{
  "gain_aug_db": 10,
  "num_classes": 2,
  "norm_position": "pre",
  "head_dim": 64,
  "fused_qkv": false,
  "moe": "top_k",
  "moe_every": 2,
  "subsampling": 4,
  "am_softmax_margin": 0.3,
  "beta1": 0.95,
  "beta2": 0.999,
  "max_grad_norm": 3.0,
  "batch_size": 64
}
Rows from block 3 of a small audio embedding model, named by matrix and row number. Rows with one number within an expert belong to one neuron, the router's apart. Each number is 128 + 32 x the weight over its row's rms, rounded and kept within 0 to 255. All counts start at 0. After the name is the row's rms in percent of the matrix's.
Before each expert's rows are labels from the 100 clips, of 14976, where the router gives the expert most weight on average: "strongest on" is what is common among them; "loudest" is the band of the loudest frequency at the time of the peak. Only what is clearly more common there than usual is listed. The data: read English sentences (LibriTTS-R).
# router: router (model.blocks.3.mlp.router.weight, 32x160), inputs 54-107
# up: expert up (model.blocks.3.mlp.up, 32x160x160), inputs 54-107
# down: expert down (model.blocks.3.mlp.down, 32x160x160, transposed), outputs 54-107

# expert 14
strongest on: voice: male
loudest: 250 to 500 Hz
router.14 111 [133 145 142 114 117 131 136 171 147 192 108 141  42 129 119 130 163 158 122 156 152  78 142  59 107  99 135  98 138  88  37 116 167  38 105 130  91 155 130 115 135 125 143 127 123 149 157 143 132 138  65 117 141 157]
up.0 057 [159 134 117 100 161 103 124 155 123 143 165 143 114 116 150 102  94  99  88 161 169  82  58 170 151 153 101 124 143 105 129 104 135 161  81 144 143 140 163 153 107 109 100 122 160 134 109 150 119 125 122 170 106 190]
down.0 057 [139  79 118  92 124  97 165 121 119  97 146 109  61  80 131 112 105 154 124  61 162 139 107  88 127 143  94 129 125 134  97 122 149 105 120  90 116 107 148 145 126 125 132 149 231  93 167 151 168 129 164 114  98 118]
up.1 064 [127 109 156 116 205 132 115 135 116 123 156 143 127 144 167 131 158  50 134 158  97 123 147 130 150  63 149 132 130 135 128 126 110 115 111 148 118 126 175 108 170 122 106  51 119 142 115 117 142 165  94 110 134 113]
down.1 066 [145  94 170 111 162 131  94 122 113 114 157 183 155 180  74 192  78 135 124  97  74 115 115 100 162 120 103 168 109 157 152 136  83 142 137 158 159 142 112 137  96  76 108 153 160 136 140 141 126 120 145  95 146  83]
up.2 055 [162 141 129 115 119 106 161 167 110 126 158 129 108 157 138  76 189 116 152 181 153 155 171 116 174 175 146 143 143 115 108 158 138 135 134 143 100  99 148 103 159  25 110  82 175 134 149 117  93 109 117 118 128 130]
down.2 055 [121  79 143 141 132 194 145  98 142 129 146 156 116  80 153 113 133 132 109 121 201 103 153 123  93 122 122 138 170 122  91  93 151 186  86 161 161 123 144  75  87 102  86 115 183 160 110  60 144 102 210 129 177  88]
up.3 087 [174 166 130 122 203  84 133 150 171 137 155 151 112 116  81 104 144 113 123 131 117 139  91 162 116 158 168 134  93 162 162 160 141 154 140  91 135 103 130 111  73 125  79 105  68 128  70 117 113 148 179 109 117 137]
down.3 074 [173 162 131 141 135 114 129  83 116  87 140 134 154  96 131  86 119 117 126 103 218 117  96 129 129 192 132 141 147 125 119 147 153 183 135 185 133 108  85 116 117 142 121 163 179 131 123 103 143 166 159 143 122 141]
up.4 103 [163 186  97 126 159 100 105 131 142 146 178 159 122  79 101 139 144 113 184 121 141 108 104 139  80 139 172 134 134 206 159 133 101 170 134 105 125 128 124 156 127 147 125 133 114 131 116 106 211 169 200  86 119 108]
down.4 094 [168 138 160 152 165 137 199 112 146 126 172 123 177 132 117 155 131  88 121 148 199 123  57 141  48 123 117 142 107 135 168 162 204 133 123 136 182  88 123 145 131 118  89 163 101 104 128 168 218 159 194 131 128 152]
up.5 073 [133  79 147 104 169  80 110 128 123 137 164 126 115 144 110 145 180  84 184 142 143 112 177 143 165 103 178 158 150 157  96  78 162 107  83  59 154 166 125 114 142 137 118 136 114 175 113 139 127 146 156 136 138 136]
down.5 088 [132 110 148 123 146 148  81 156 118 111  87 116  78 127 119 153  94 131 132 142  49 149 144  98 208 124 118 155 134 156 164 137  92 133 154 112 113 161  92 153 116  94  92  89 165 198 154 108  22 127  80 122  93 118]
up.6 060 [188 102 112 164 127  77 189 119 183 151 129 149 130  83 104  79 172 119 108 166 169 131  81 127  95  91 137 202 179 134   0 140 203 127 110 128  96 182  92 154 118 150 151 137  96 139 162 205  69  87 113 174 165 169]
down.6 054 [150 127  83 102 131 142 161 160 132 109 166  84  73 102  95  88 172  93 150 150 170 112 136 138 108 146 145  94 157 149 135 169 125 138 118 162 108 112  27 155 132 121 130 145 185 113 170 143 121 171 129 128 169  98]
up.7 104 [121 152 168  63  88 105  68  91 103 172 107 145  63 171  77 173 137 173 173 160  78 144 172 139 153  87 117 147 102 167 118 123  66 109 114 123 107 128 118  90 150  74 109 136 115 136  86 162 104 169 114  91 111 115]
down.7 116 [ 99 106 149 134 130 152  96 155  84 128 128 123 129 132 150 154 103 174 127 130  59 155 157 104 196 110  85 183 120 112 159 133  79 163 157 129 129 184 131 158 138  88 133 105 176 173 139 127  51 106 121 159 149 129]
up.8 132 [178 173  85 102 168 133 107 149 128 121 205 151  99  91  94 117 145 100 182 142 177  99 111 131  38 154 184 111 118 169 145 145 137 145 143  86 127 110 139 170 122 131 130 117  61 110 103 116 188 118 193  93 107  81]
down.8 138 [168 156 123 169 179 147 168 103 117 106 168 117 164 100 126  83 118  93 166 123 167  91  84 132  82 154 144 124 138 181 148 191 164 170 121 117 172 115  90 134 117 163 106 161 133 110 103 123 196 169 167  92 112 155]
up.9 061 [147 114 182 140 153 121 129 133 104 150 100 120 100  88  67  81 160  68  86 170 134  85  55 125 170 154 126 164 102  98 129 151 105 158 155 123 121 155 162 132 108  96  78 160 134 117  87  94 112 156 123  87 159  97]
down.9 059 [150  77 118 121 126 115 181 129  93 133 160 144  97 130 213 155 113 171  72 146 187 108  75 157  82 128 146 176 151 140 133 161  87 145  69 124 168 117 130 133 108 181 172 147 172 125 129 103 198 171 110 156 135 118]
up.10 222 [154 148  80 108 172 137 127 117 122 155 180 142 100  90 109 134 125  98 179 111 188  93  87  96  86 161 160 127  68 165 152 157 139 155 148 104 151 123 121 187 121 139 126 159  87 121  83 115 196 174 159  93  72 106]
down.10 215 [169 149 153 182 151 157 189 110 158  85 135 108 183  83 128  78  96 150 141  71 184 104  57 102  72 158 161 141 157 123 108 142 185 166 108 108 162 118  99 141 125 161 109 128 159 110 132 116 200 161 160  89 120 154]
up.11 092 [109 197 131  93 131  91 120  59 132 162 165 127 105 162  93 161 122  88 142 142  86 141 128 139 165  65 158 100 107 147 169  78  68  81 123 183 106 146 121  96 145 128  75 127 103 113  92 143 101 161 139  83  91 116]
down.11 101 [ 97  80 123 150 107 146 126 148  95 128  93 144 149 141 145 158 118 153 124 147  65 169  87 111 170 103 118 178  90 140 148 105  51 136 187 114 150 189 120 138 130  66 130 113 183 183 159 134  66 108 113 106 119 179]
up.12 107 [142  99 123  93 187  88 185 166 128 102 161 113  62 145  66 193 108 146  85 144 116 154 119 137 140  92  91 129 150  70 104  94 148 105 107  90  81 162 143 112 148 139 126 102 129 147 129 143 110 125 131 142 143 153]
down.12 113 [109 114 129 140 107 113 143 161 134 112  52  99 106 103 146 123 171 146 134 130 155 126 120 124 153 139 103 107 137  94  99 106 133 131 101 133 117 135 126 149 126 120 135  96 245 199 196 148 126 122  99 128 131 125]
up.13 128 [199 148 112 156 212 124 148 150 138 146 198 118 136  81  75 139 187  96 132 130 128  86  71 137 158 135 175 136 134 170 164 171 137 153 127 117 135 106 158 123 110 124  93  85  83 120  97 126 122 144 189  97  99 150]
down.13 080 [179 112 142 145  72 145 135 108  96 112 136 153 177  59 143  96 120  82 132 167 149 111  92 174 103 143 179 137 148 122 161 135 164 146  77 125  95 108 115 121  71 153  69 162 200 146 120 118 135 148 136 126 100 100]
up.14 064 [167 118 152  92 154  95 129 161 143 169 133  92 142 221  94  99 101 143 140 151 106 121 102  93 121 100 148 142  85 154 129 101 131 123 149 132 136 142 190  58 122  97  88  73 122  98 184 134 112 148 112 128 125 188]
down.14 070 [148 142  88 144 157 167  81 142 141  97 141 123 134  86 161 114  77 127 141 146  61 135 165  72 147 110 108 153 164 169 150 157  74 118 132 133 110 167 101 136 129 133 108 157 127 135 122 157  81 136 159 134 101 106]
up.15 067 [113 109  97 114 151 136  82 128 112 156 128 170 104 159  88 131  88 149 185 144 121 130  99 132 162 102 206  94  70 197 140 119 129 120 117 167 101 139 164  95 108 123  96 121 110 129 118 124  67 114 134 124 136 100]
down.15 078 [113 130 122 169 121 166  94 132 129 139 116 135 141 107 147 149 111 232 148 170  42 133 146 156 210 100 107 165 123 126 168 183 133 107 103 130 126 171 136 154 147  81 139 100 194 168 132 148  75 131 126 150 130 109]
up.16 124 [196 131 138 159 189  90 137 141 138 149 199 100 119  86  61 130 182 103 100 122 127 113  89 138 128 144 161 145 114 177 130 137 128 160 100 104 155  97 136 126  94 151  82 110  63 115  45 118  97 139 192 118 125 125]
down.16 076 [169 163 127 110 119 108 148 115 117  99 101 140 133  89 138 118 107 146 117 116 174  79 117 128  95 170  91 118 161 159 153 146 165 177  97 113 193 103  79 120  94 152 121 116 172 110 143 108 183 135 165 113 102 143]
up.17 095 [114 176 136  66 107  90  95 122 110 151  70 166  91 142 119 129 134 116 166 153 102  99 177 170 171  98 136  77 118 177 116 108  84 110 149 146  63 177 105 143 120  79 103 104 111 120 136 139  82 134 132  73  84  91]
down.17 109 [ 99 125 136 172  93 148  88 166 133 124 134 148 106 137 133 179 102 154 129 135  51 172 146 113 183  78 117 174  94 112 149 116  93 134 162 130 137 171 141 155 126  82 134  99 207 189 156 148  93 109 144 131 151 118]
up.18 126 [139 171  59 134 182 111 104 132 105 109 163 154 112  76 106 120 131  75 211  90 145 115 104 117  83 162 179 130  95 169 158 152 113 174 132 111 149 102 124 155 103 119 112 146 122 116  92 117 173 170 168  93 114  68]
down.18 117 [165 158 155 163 178 161 179 108 149  94 162 109 171 127 131 101 110 103 128 121 199 119  77 140  76 147 134 123 132 149 124 168 182 165  66 150 165 114 136 158  98 157  97 159 138 125  87 107 206 138 137  82 119 135]

# expert 16
strongest on: voice: male
loudest: 250 to 500 Hz
router.16 127 [108  97 111 107 109  74 139 183 162 113 113  79 102 139  68 153 151 170 103 126 131 146 130 115  96 137 138 155 106 139 111  66 116 128 171 125 111 118 203 143 120 129 135 112 142 172 147 111 141 123 138 177 148 159]
up.0 161 [147 149 135 147 186 150 148 108 138 111 202 114 143  86 148  86 105  77 148  96 157 130  93 147  97 170 122 143 137 152 134 175 160 126 143 130 152 113 112 138 131 130 134 169  46  65  64 105 156 139 165  91 135 143]
down.0 180 [ 99  91 151 117 107  94 179 164 127 121  99 123 125 158 125 153 110 170  95 128 199 163 120 106  79 104 102 135 111  85  91  88 189 101 134 152 102 140 157 115 168 135 172  88 166 159 171 127 180  90  91 169 151 164]
up.1 167 [153 134 127 155 181 161 155 106 130 115 187 105 146  84 159  84 111  78 149  93 159 120  98 154 103 179 126 142 135 129 132 182 156 114 148 120 147  99  86 144 121 150 130 159  68  71  55 103 157 136 171  90 112 135]
down.1 169 [104  95 144 109 107  97 177 150 128 128  90 129 121 154 120 156 123 176  85 140 189 156 135 110  76 103  89 130 112  75  90  80 184 105 133 147  98 146 152 111 165 123 150  97 165 165 165 131 193  92  93 169 153 164]
up.2 048 [141 146 136 146 200 108 133 134 123 122 228 117 136 111 106 108 122  76 137 111 111  98 117 119 136 139 132 125 139 170 171 153 159 133 130 138 131 134 140  93 140 139 123 143  40  86  79 118 117 119 163  94 126 132]
down.2 036 [121 124  99 105 126 161 116 130 105 123  97 126 127 136 149 111  73 141 140 140  78 112 140 148 233 128 127 102 101 173 165 157  53 131 141 129 143 144 177 161 101  96 148 132 227 178 119 110  46 141 128 107 122  77]
up.3 158 [153 131 123 155 176 165 147 112 131 108 198 111 152  96 160  89 111  62 148  91 161 127 103 149 100 177 124 134 135 138 133 188 159 118 136 117 150  98 101 145 120 140 129 163  73  78  58 107 154 144 152  97 118 139]
down.3 179 [101  85 157 116 110  99 172 168 126 116  92 137 126 153 122 153 119 164  87 141 197 158 135 109  75 104  90 133 113  88  98  86 178 100 127 156 104 147 160 111 166 117 161  90 157 164 170 128 185  85  99 169 153 157]
up.4 074 [161 125 127 149 185 139 140 123 131 120 198 133 149  97 136 120 120  67 139  95 163 112  98 137 101 177 136 137 147 152 158 189 162 133 121 126 144 100 113 134 117 130 136 147  47 101  68 110 160 149 167  88 119 128]
down.4 062 [104  92 149 125 125 101 159 178 118 111  82 130 120 159 124 151 137 168 101 115 212 150 132 123  73 114  93 134 125  80  86 101 162 119 124 160 122 149 164 127 158 116 174  86 150 160 167 111 208 105 118 181 152 144]
up.5 082 [165 136 138 158 189 140 138 110 129 125 212 125 156  79 135 110 130  62 144 107 158 114 108 141 101 163 132 136 127 155 144 189 158 132 138 121 147 109 110 139 129 140 124 150  54  89  50 119 153 148 177  92 114 131]
down.5 062 [110  81 139 106 122  89 152 165 121 109  91 135 147 176 124 141 122 175  85 140 194 150 146 122  69  91  95 125 119  83  79  98 167 110 126 150 108 136 150 125 164 104 153  97 172 153 172 127 198 113 108 163 159 161]
up.6 056 [162 144 124 138 180 108 128 126 142 125 208 144 142 116 120 122 129  45 149 140 117 131 117 130 139 130 144 120 131 192 157 167 150 135 115 109 161 122 130 116 133 149 126 147  60  43  69 120 125 123 167  96 146 135]
down.6 038 [135 134 108 136 110 130 114 123 125 129 129 104 137 129 151 104  94 120 139 155  46  95 131 132 255 142 110  76  95 146 131 133  78 145 110 121 144 149 148 127 110  82 130 101 210 177 116  96  47 136 109 117 148  91]
up.7 018 [159 154 114 181 144  92  77  71  68  88 100 111 125 140 192 163 139 158 109  97  94 162 145 143 132  83  80 152 141  86 145 143  85 140 119 132 135 130  59 138 120 138  95 109 217 128 129 132 145 153  99 184 113 144]
down.7 025 [112 179 100  89  90 142 129 114 113 142  83 215 121 149 100 104 121 113 173 159 146 131 184  87  83 137 171 137 127  99  93 173  93 161 106 140  66 133  63 116 113 150  57 160 127 115 146 169 163 165  55  85 145  98]
up.8 084 [158 137 122 158 194 128 151 117 139 130 196 113 142  93 153  98 131  87 152  90 167 120 102 142  95 153 126 152 149 155 131 175 147 138 131 130 152 106  99 124 121 141 138 168  36  71  60 117 155 138 175  99 111 138]
down.8 087 [106  97 144 126 127 104 185 168 145 135 128 137 136 147 121 149 128 164  83 136 226 152  98 123  48 114  98 147 124  92 100  94 200 128 138 150 117 118 144 116 163 120 146  98 178 144 157 126 221 102  99 150 149 170]
up.9 023 [137  99 144 140 110 121 132 151 164 111 192 131 132 151 109 136 160 127  80 131 106 131 132  78 231 154 156 124 131 185 140 137 130 100 117 118 165 117 182 102 153 159 155  80 113 116 168 146  66 125 159 146 113 165]
down.9 058 [129 122 136 123  60 126  56 121 142 118 110 134 102 111 151 126 112 138 185 135  40 102 177 148 179 119 129 129 113 123 130 126  93 151 102 131 129 125  81 153  98 117 135 111 193 163 175 130  60 141 129 154 125 102]
up.10 033 [141 148  89 160 173  96 134 132 118 115 180  95  63 110 120 106 139 103 140 122 132  78 104 116 154 179 188 156 113 201 155 125 149 131 120 125 129 128 149 132 160 110 137 138  83  92  60 133 122  91 144  64 124 116]
down.10 043 [142 177 101 134 143 143  74  86 102 108 123 118 109  97 162  96  90 108 173 120  53  85 134 138 248 120 138 113 109 179 167 166  63 114  88 126 132 115 123 135 123 118 146 126 182 160 108 119  34 149 126  95 132  92]
up.11 071 [168 140 115 143 175 132 136 112 133 130 216 115 131  97 137 119 119  65 158  93 152 119  89 121  95 156 153 129 118 175 153 196 130 138 131 109 119 107 121 147 127 139 120 181  55  91  72 128 134 141 174 103 141 126]
down.11 034 [122  97 134 115 131 112 137 159 126  81  59 178 129 224 134 139 101 147 145 122 159 138 155 138 150 106  75 141 137 112  94 110 145 129  93 140  93 122 165 159 116 115 169  84 178 190 131 128 150 105 104 169 160 141]
up.12 057 [200 124 132 152 155 124 130 123 126 127 200 103 153  87 115 107 126  55 133 102 108 104  91 128 167 163 161 121 148 163 145 181 128 134 130  87 145 116 120 110 116 138 111 136  70  57  53 134 106 140 173 113 145 149]
down.12 078 [139 143 122 106  96 124  62 112 114 119  94 177 125 148 114 109 113 122 174 143  47  87 146 137 227 147 113  80 107 169 137 160  48 125 117 121 143 160 134 135 112 101  95 133 152 149 128 138  47 153 130  91 129  65]
up.13 016 [170  91 116 126 168 117  86  97  99 131 138 135 133  92 130 100 147  43  60 153  90 173 137 183 105 149  89 160 124 119 119 157 107 155 136 158 150  75 194 119 142 105 166 131  89  85 124 104 154 147  81 151 133 167]
down.13 019 [115 121 143  87 128 117 110 130 126  92 109 115 128 151 108 136 169 108 144 178 134 108 116 104 102 146 118 121  48 150  94 152 123 120 194 109 136 146  92 148 144 146 124 154 106  79 128 116 165 159 103 142 154 120]
up.14 025 [180 136 115  70  76 113 147 151 159 112 135 158  86 134  67 115 147 132  99 142  77  78 115  82 134 107  91 131 105 206 133  76  91  92 171  67 126 155 180 120 144 153 146  77  98 135 103 161 135 112 120 111 154 104]
down.14 050 [160 146 102 142 111 132 100  92 149 130 111 114 137  78 146  96  92 141 159 101  89 114 156 136 167 158 169 121 136 123 190 153 103 163  96 122 153  88  64 165  74 157 124 106 164 154 161 123  64 149 135 143 110 107]
up.15 047 [155 140 139 135 158 152 147 111 123 136 192 129 169 114 132 113 129  61 152 120 125  92 126 139  98 146 146 110 114 188 157 184 125 126 128 116 147 136 113 131 132 122 111 170  50  83  65 121 126 139 187  83 102 135]
down.15 033 [123  51 140 126 131 147 110 127 103 140 123 161 138 150 114 122  82 137 155 161 102 112 186 129 179 139  98 139 110 178 113  95  74 116 148 148 145 177 140 137 176 107 123  69 155 179 108 100  67 145  92 123 149 123]
up.16 025 [218 134 133 138 153 152 144 135 120 125 187 115  98 136 137  86  92  97 167 107 131 118  63 154 123 162 146 113 123 155 141 148 124 116 117  98 134  98 131 129 150 103 145 179 104  72  47 118 122 137 144  97 138  88]
down.16 022 [113 126 154 123 157 111 116  89  38  78 110 215 112 154 153 132 156  91 160 147 105 170 162  76 162  76 129 104 140 126 125 137  73 113 122 137 126 171 169 102 117  68 123 119 133  85  82 132 125  77 135  61 105 123]
up.17 027 [ 72  92 148 114  71 101 115 111 123 125  89 143  84 184 145 135 126 111  65 168 101 118 165 129  58  72  93 122  95 112 120 107 101 125 102 165 156 183 162 100 153 106 123  88 178 151 148 161 165 108 111 163 164 152]
down.17 053 [168 192  98 183 128 123 110 108 156 151 164  90 139  65 149  99 110 129 146  73 131 136 102 116 133 165 184 158 177 128 180 174 153 180 139 108 117  85  45 154  78 157 145 155 160 111 152 103 133 135 150 143  84 155]
up.18 105 [156 144 114 148 180 131 142 117 138 116 183 117 134  94 140  83 122  65 163  99 151 110  84 144  99 168 128 153 119 153 137 196 140 132 123 116 143  96  91 144 121 136 132 180  71  64  59 111 164 142 159  88 126 128]
down.18 086 [116 118 139 147 119 106 159 146 134 139 103 127 136 109 125 156  94 169  87 106 218 163 118 103  62 122 136 134 138  72 116  90 184 143 123 129 103 101 105 116 154 140 164 107 185 165 179 125 213  92  98 147 118 161]

# expert 11
strongest on: voice: female
loudest: 500 to 1000 Hz
router.11 088 [ 92 166  90  97 122 151  78 143  93 136 110 132 128 134 127  56 110 106 163  92 110  92 142  80  97 208  94 101 143 143 131 159 152 101  97 142 133 160  78 176 151 137 126 111 132  65 144 109 141 130 161  76 144 101]
up.0 081 [130 171 146  68 234 152 135 132 184 120 107 172 128 174  92 164 137 119 176 104  51 179 120 172 159 100 170  96  93 156 148 129 114  82 146  84 122  96 126 156 216 106 107 115 119 108 104 109  93 148  77 174 125  79]
down.0 079 [133 145 185 130 126 170 157 147 148 133 110  69 122 130 153 145 142 147  79  73 168 104 132 124 133 128 148 106  84  95 115  95 112 104 145 127 170 129 199 147 156 208 104 151  82 109 142  95 153 123 114 115 111 130]
up.1 108 [162 113 100 112 166 120 182 126 142 191  87 122 114 108 146 176 124 140 108  98 241 106  89 118  22 178 130 167 150 144  97 151 182 108  72  84 102 140 107 161  76 153 142  99 117 126 142  81 193 118 106 109 123  95]
down.1 133 [112  46 130 145 119 126  67 123 137 108  69 167 129 186 131 163 113 144 133 151 112 196 157 153 152 109  76 128 145 118  84 138 100  96 138 107 125  95 128 146 111 110 153  90 211 142 162 118 109 131 117 159 187 164]
up.2 088 [145 125 114 134 150  87 129 122 123 105 123 144 153 108 132 125 204 154  90 135 162 144  62 144 133 107 109 107 136 174 106  35 157 145  56 115 134 147 132 123 166 129 151 187 112 115 124 113  93 158 182 187 117 117]
down.2 070 [135  74 158 161 139 160 135 133 123 134 130 152 146 152 118 222  97 162  92 164 130  53 135 114  98 153  84 105  91 101 133 161 158 135 117 110 151 154 126  99 149 129 116 106 102 130 114 148 153 138 116 138 158 122]
up.3 084 [ 98 137 168 133 168  65  59 126 122 148 121 142 186 109  80 141 129 151 164 113 151 108 165  97 168  86 136 148 154 156 136 109 163 113 133 175  90 118 161 145 163 119 115 150 108 175 144 156  86  82 169 214 135 118]
down.3 085 [116 110  81 141 115  88 226 145  94 157 185 140 115 110 122 112 110 138 153 124 150 123 108 153 192 118 153 137 117 114 147 190 160 155 128 130 148 177 136 137 122 166 103 163 116 114  58 181 200 151 134 148  87 137]
up.4 087 [170 119 167  77 153 122 138 112 164 176 126 144 150 159 123 162 142 142 166 155 146 118 132 208 109  98 131 139 119 124 133 159 131 153 174 138  74 131  77 163 128 141 136  50  80 109  79 186  77 111  78  92  98  99]
down.4 079 [ 87 123 117 163 165 140 140 209 169 136 117 128  81  47 168 143  79 124  91 110 152 182 150 156  76 135  91  74  67 158 111 131 170 108 137 145 158  85 166 139 129 159 114  97 106 177 104 160 185 100 124 111 116 100]
up.5 097 [ 93 112 100 136 141 131 188 205 124 135 153 137 113 148 109 175 109 163 120 117 160 135 161 133 106  69 195 175 117 105  73 133 117 126 156 124 149 174 112  30 168  90 142 111 145 104 169 144  88 109 129 152 130 131]
down.5 083 [111 119 122 132 111 125 147 148 153  97 224 144 142 137 108 121 110 158  95  71 151 109 123 153 118 124 149 132 150  70 183 183 194  96 117 113 109 102 174 128 156 118 139 141 104 175 142  73 117 184 145 140 114 110]
up.6 081 [141  94  82  94 169  96 126  63 110  73 119  75 139 120 152 150 156 177 117 220 144 152 105 120  87 169  55 111 101 119 140 151 130 137 131  83 100  97 169 118  95 127 140 153 135 145  85 139 118 103 175 146 155 145]
down.6 084 [103 116  63 192  90 152 108  95 136 115  86 134 113  84  83 144 131 142 144  87 130  81 148 207 122 134 133 127 150 112  90 105 175 134 107 161 102 136 156 103 162 107 123 126 167 135  83  81  59 172  96 137 153  48]
up.7 082 [150 107  92 115 132 122 133 131 151 141 158 162 126 176 123 136  90  98 136 107 132 127 111 152  81 135 177  83 139 188 160 113 169  65 165 117 120 157 156  99 101  71 132 114 106 118 165 109  93  96  58 155 138 115]
down.7 073 [149  87 150  59 140 126 150  70 148  63 111 124 103 148 123 118 157 173 155 112  90  97  88 137 101 140 134 165 189 139 136 121  95 167 115 138  66  85 110 160  66  80 150 106 167 177 148 165 152 185 105 154  59 109]
up.8 093 [157  94 187 152 129  72 142 121 142  83  96  49 133  81 163 104  94  91 162  67 177 116 101 113 100 137 122 144  88 160 116 136 166  88  79 111  94 186 100 115 178  96 168 102  74 160 147 143 103  71  86 145 193 107]
down.8 087 [115 113 147 142 125 120 166 125 130  98  75 159 108 139 107  94 126 121 115 113 126 152 121 129 176 113  98 102 159 181  80 113  90 123 122 125 138 100 147 152 132 134 147 119 150 126 182 165 124 166 112 106 115 143]
up.9 085 [125 132 121  71 178 142 187 146 115 124 147 107 108 130 114 159 110 143 176 144 112 145  55 171 102 139  95 138 146 134 147  62  98 179 156 114  71 180 146  98 103 162 140 124 134 117 184 117  94 174 158 131 108 135]
down.9 076 [128 125 118 104 105 121 185 197 142  98 111 167 166 155 114 187  93 117 171  90  70 133 209 138 105 100 118 131 140 157 129 125 122 146 157 141 140 112  64 146 136 117 105 117  89 159 117 142 148 121 127 133  86 165]
up.10 082 [154 123 106  93 193  83 129 200 104 126 107 146 139 154 138 111  48 169 141 113 118  78 110 147 126 134 140 162 154  99 137  80 108 117  69 117  32 154  65 218 118  96 125  81 115 135 131 117  62  94  97 128 127 156]
down.10 081 [148 126 109 133 145 150 108 125 182  87 206 112  83 123  95 201  74 132 150 149 121  94 109  97 122 104 156 154 162 108 103 144  79 118  96 116 129  84 135 124  90 140 124 194 107 112  71 124  83 125 117 190 137 172]
up.11 079 [100 102  74 130 147 101 167  90 116 169 155 155 175 118 101 114 142 144 148  73 128 118 139 169 147 125 186 107 109 181 116 136 171 115 157 124  98 171 103 126 162 139 112 162 155 136 153 125 118 114 118 148 175 138]
down.11 074 [130 141 112 143 107 144 152 162 103 187  94  69 133 112 102 130 136 157 117  90 109  59 137  79 114 170 166 126 134  94 127 145  84 137 150 137 183 212 161 126 100 144 164 137 159 133 121 143  94 170 191 126 132 173]
up.12 083 [ 67 120 110 123 108 144 127 126 113 133 169 131 139 138 124 111  79 147 186 137 109  49 149 171 187 138 114 144  93 112 112 135  94  84  95  71 124 133 130 148 124 155  92 100  78  92 144 130  73 111  92 178 150 160]
down.12 098 [130 142 132 164 190  78 164 120 117  37 112 138 143  92 122 153 157 152 114  61 141  92  73 119 130 145 126 143  88 142 140 131 136 111 159 122 179 117 159 121 183 140  98 130  90 106  83 148 167 102 142 121 113 162]
up.13 082 [143 113 112 120 122 135 142 135 105 130 131 102 117 176  84 141 100 151 164  94 101  99 164 137 180  58 176 152  63 147 126 169  98 157 177 112 122  99 105  93  90 106 138 144 119 136 165 102  90 146 108 165 156 134]
down.13 078 [114  86 129 151 207 128 142 117 111 102 150 144  84 135 102 173 111  95 109 154 140  94  69 138  80 110 115 133  91  93 159 143 122 126 150  18 206 118 100 159 115 159 113 184 146 152  87 148 105 140 194 139 110  75]
up.14 158 [146  78 125 160 136 149 190 140 159 110 113 107 129 114 151  90 153 133 102 121 205 122  64 116  51 178 123 127 146  90 118 118 199 124 147 106 159 141 152 171 111 138 159 121 100 111 134  91 208 144 130 138 149 162]
down.14 177 [113  86 160 122 121 106  81 144 104 131  98 118 162 160 140 174 138 177 137 153 101 143 169 158 174 119  96 103 169  97  93 109 121 125 139 138 138 130 131 129 145 120 130 129 161 220 202 166 109 101  97 178 179 167]
up.15 081 [147 136 104 210 146 125 175 160 146 113 122 173  72 159 145 118 101  94 115 134 115  93 159 147 149 159 145 126 120  95 142 105 106 136 155 136 207 111 161 108 127  97 140 172 130 128 119 101 142 152 139 106  94 120]
down.15 074 [190 137 103 151 126 117 173 113 147  40 143 132  98 146 101 128 168 106  90 203 168  93 132 131 142 167 139 131  88 156 127 105 140  62 108  37 175  85 147 107 144 115 156 119 146 125  69 115 148 157 149 169 189 161]
up.16 090 [100  93 111 169 146 145 188 108 118 157 176 110 131 163 185  77 127 147  93 116 190 121  80  73  74 159 102  88 154 122 183 184 106 108 148 158 163 138 169 168 107 166 107 126 144 155 174 138 200 140 145 101 131 133]
down.16 091 [ 95 122 167 117 141 160 143 130  75 136  38 117 140 164 121 124 118  94 131 114  96 145  72 152 118  96 102 148 136  98  68 139  94 112 108 130 113 162 189 121 146 159 176  99 185 166 150 125 138 170 101 116 152 156]
up.17 088 [116  49 107 127 136 181 131 121 156 198 129 119 147 106 178 113 157  37 136 118 153 118 155  57 142 164 148 163 113 150 130 126 164 124  87 168 129 106 144  73 123 107 100 163 139 129  85  75 149 143 156 107 103 108]
down.17 085 [101 118  92 107 110 141 133 172 132 130  82 139 152 140 113  72 116 152 136 141  42 150 169 149 109 106 125 162 137 175  58 143 143 133 109 129 107  96  73 111 133 101  69 167  94 185 180 122 124 113 170 183 152 126]
up.18 095 [161 119 124 141 192 173 195 112 105 140 110 134 147  54 164  77 163  96 124 120 144  94  83 154  75 147 113 145 101 129 128 119 179 128 121 106 148 140 155 149 105 141 176  88 107 161 114 138 241 134 118 146 128 138]
down.18 097 [111  96 199 164 132 133 130 114 109 143  63 126 109 163 107 113 109 188 114 119  86 124 174 158 122 141 142 168 144 121 107 137 144 126  99 125 173  97 140 130 144 181 162 118 163 149 235 112 117  87 116 184 174 183]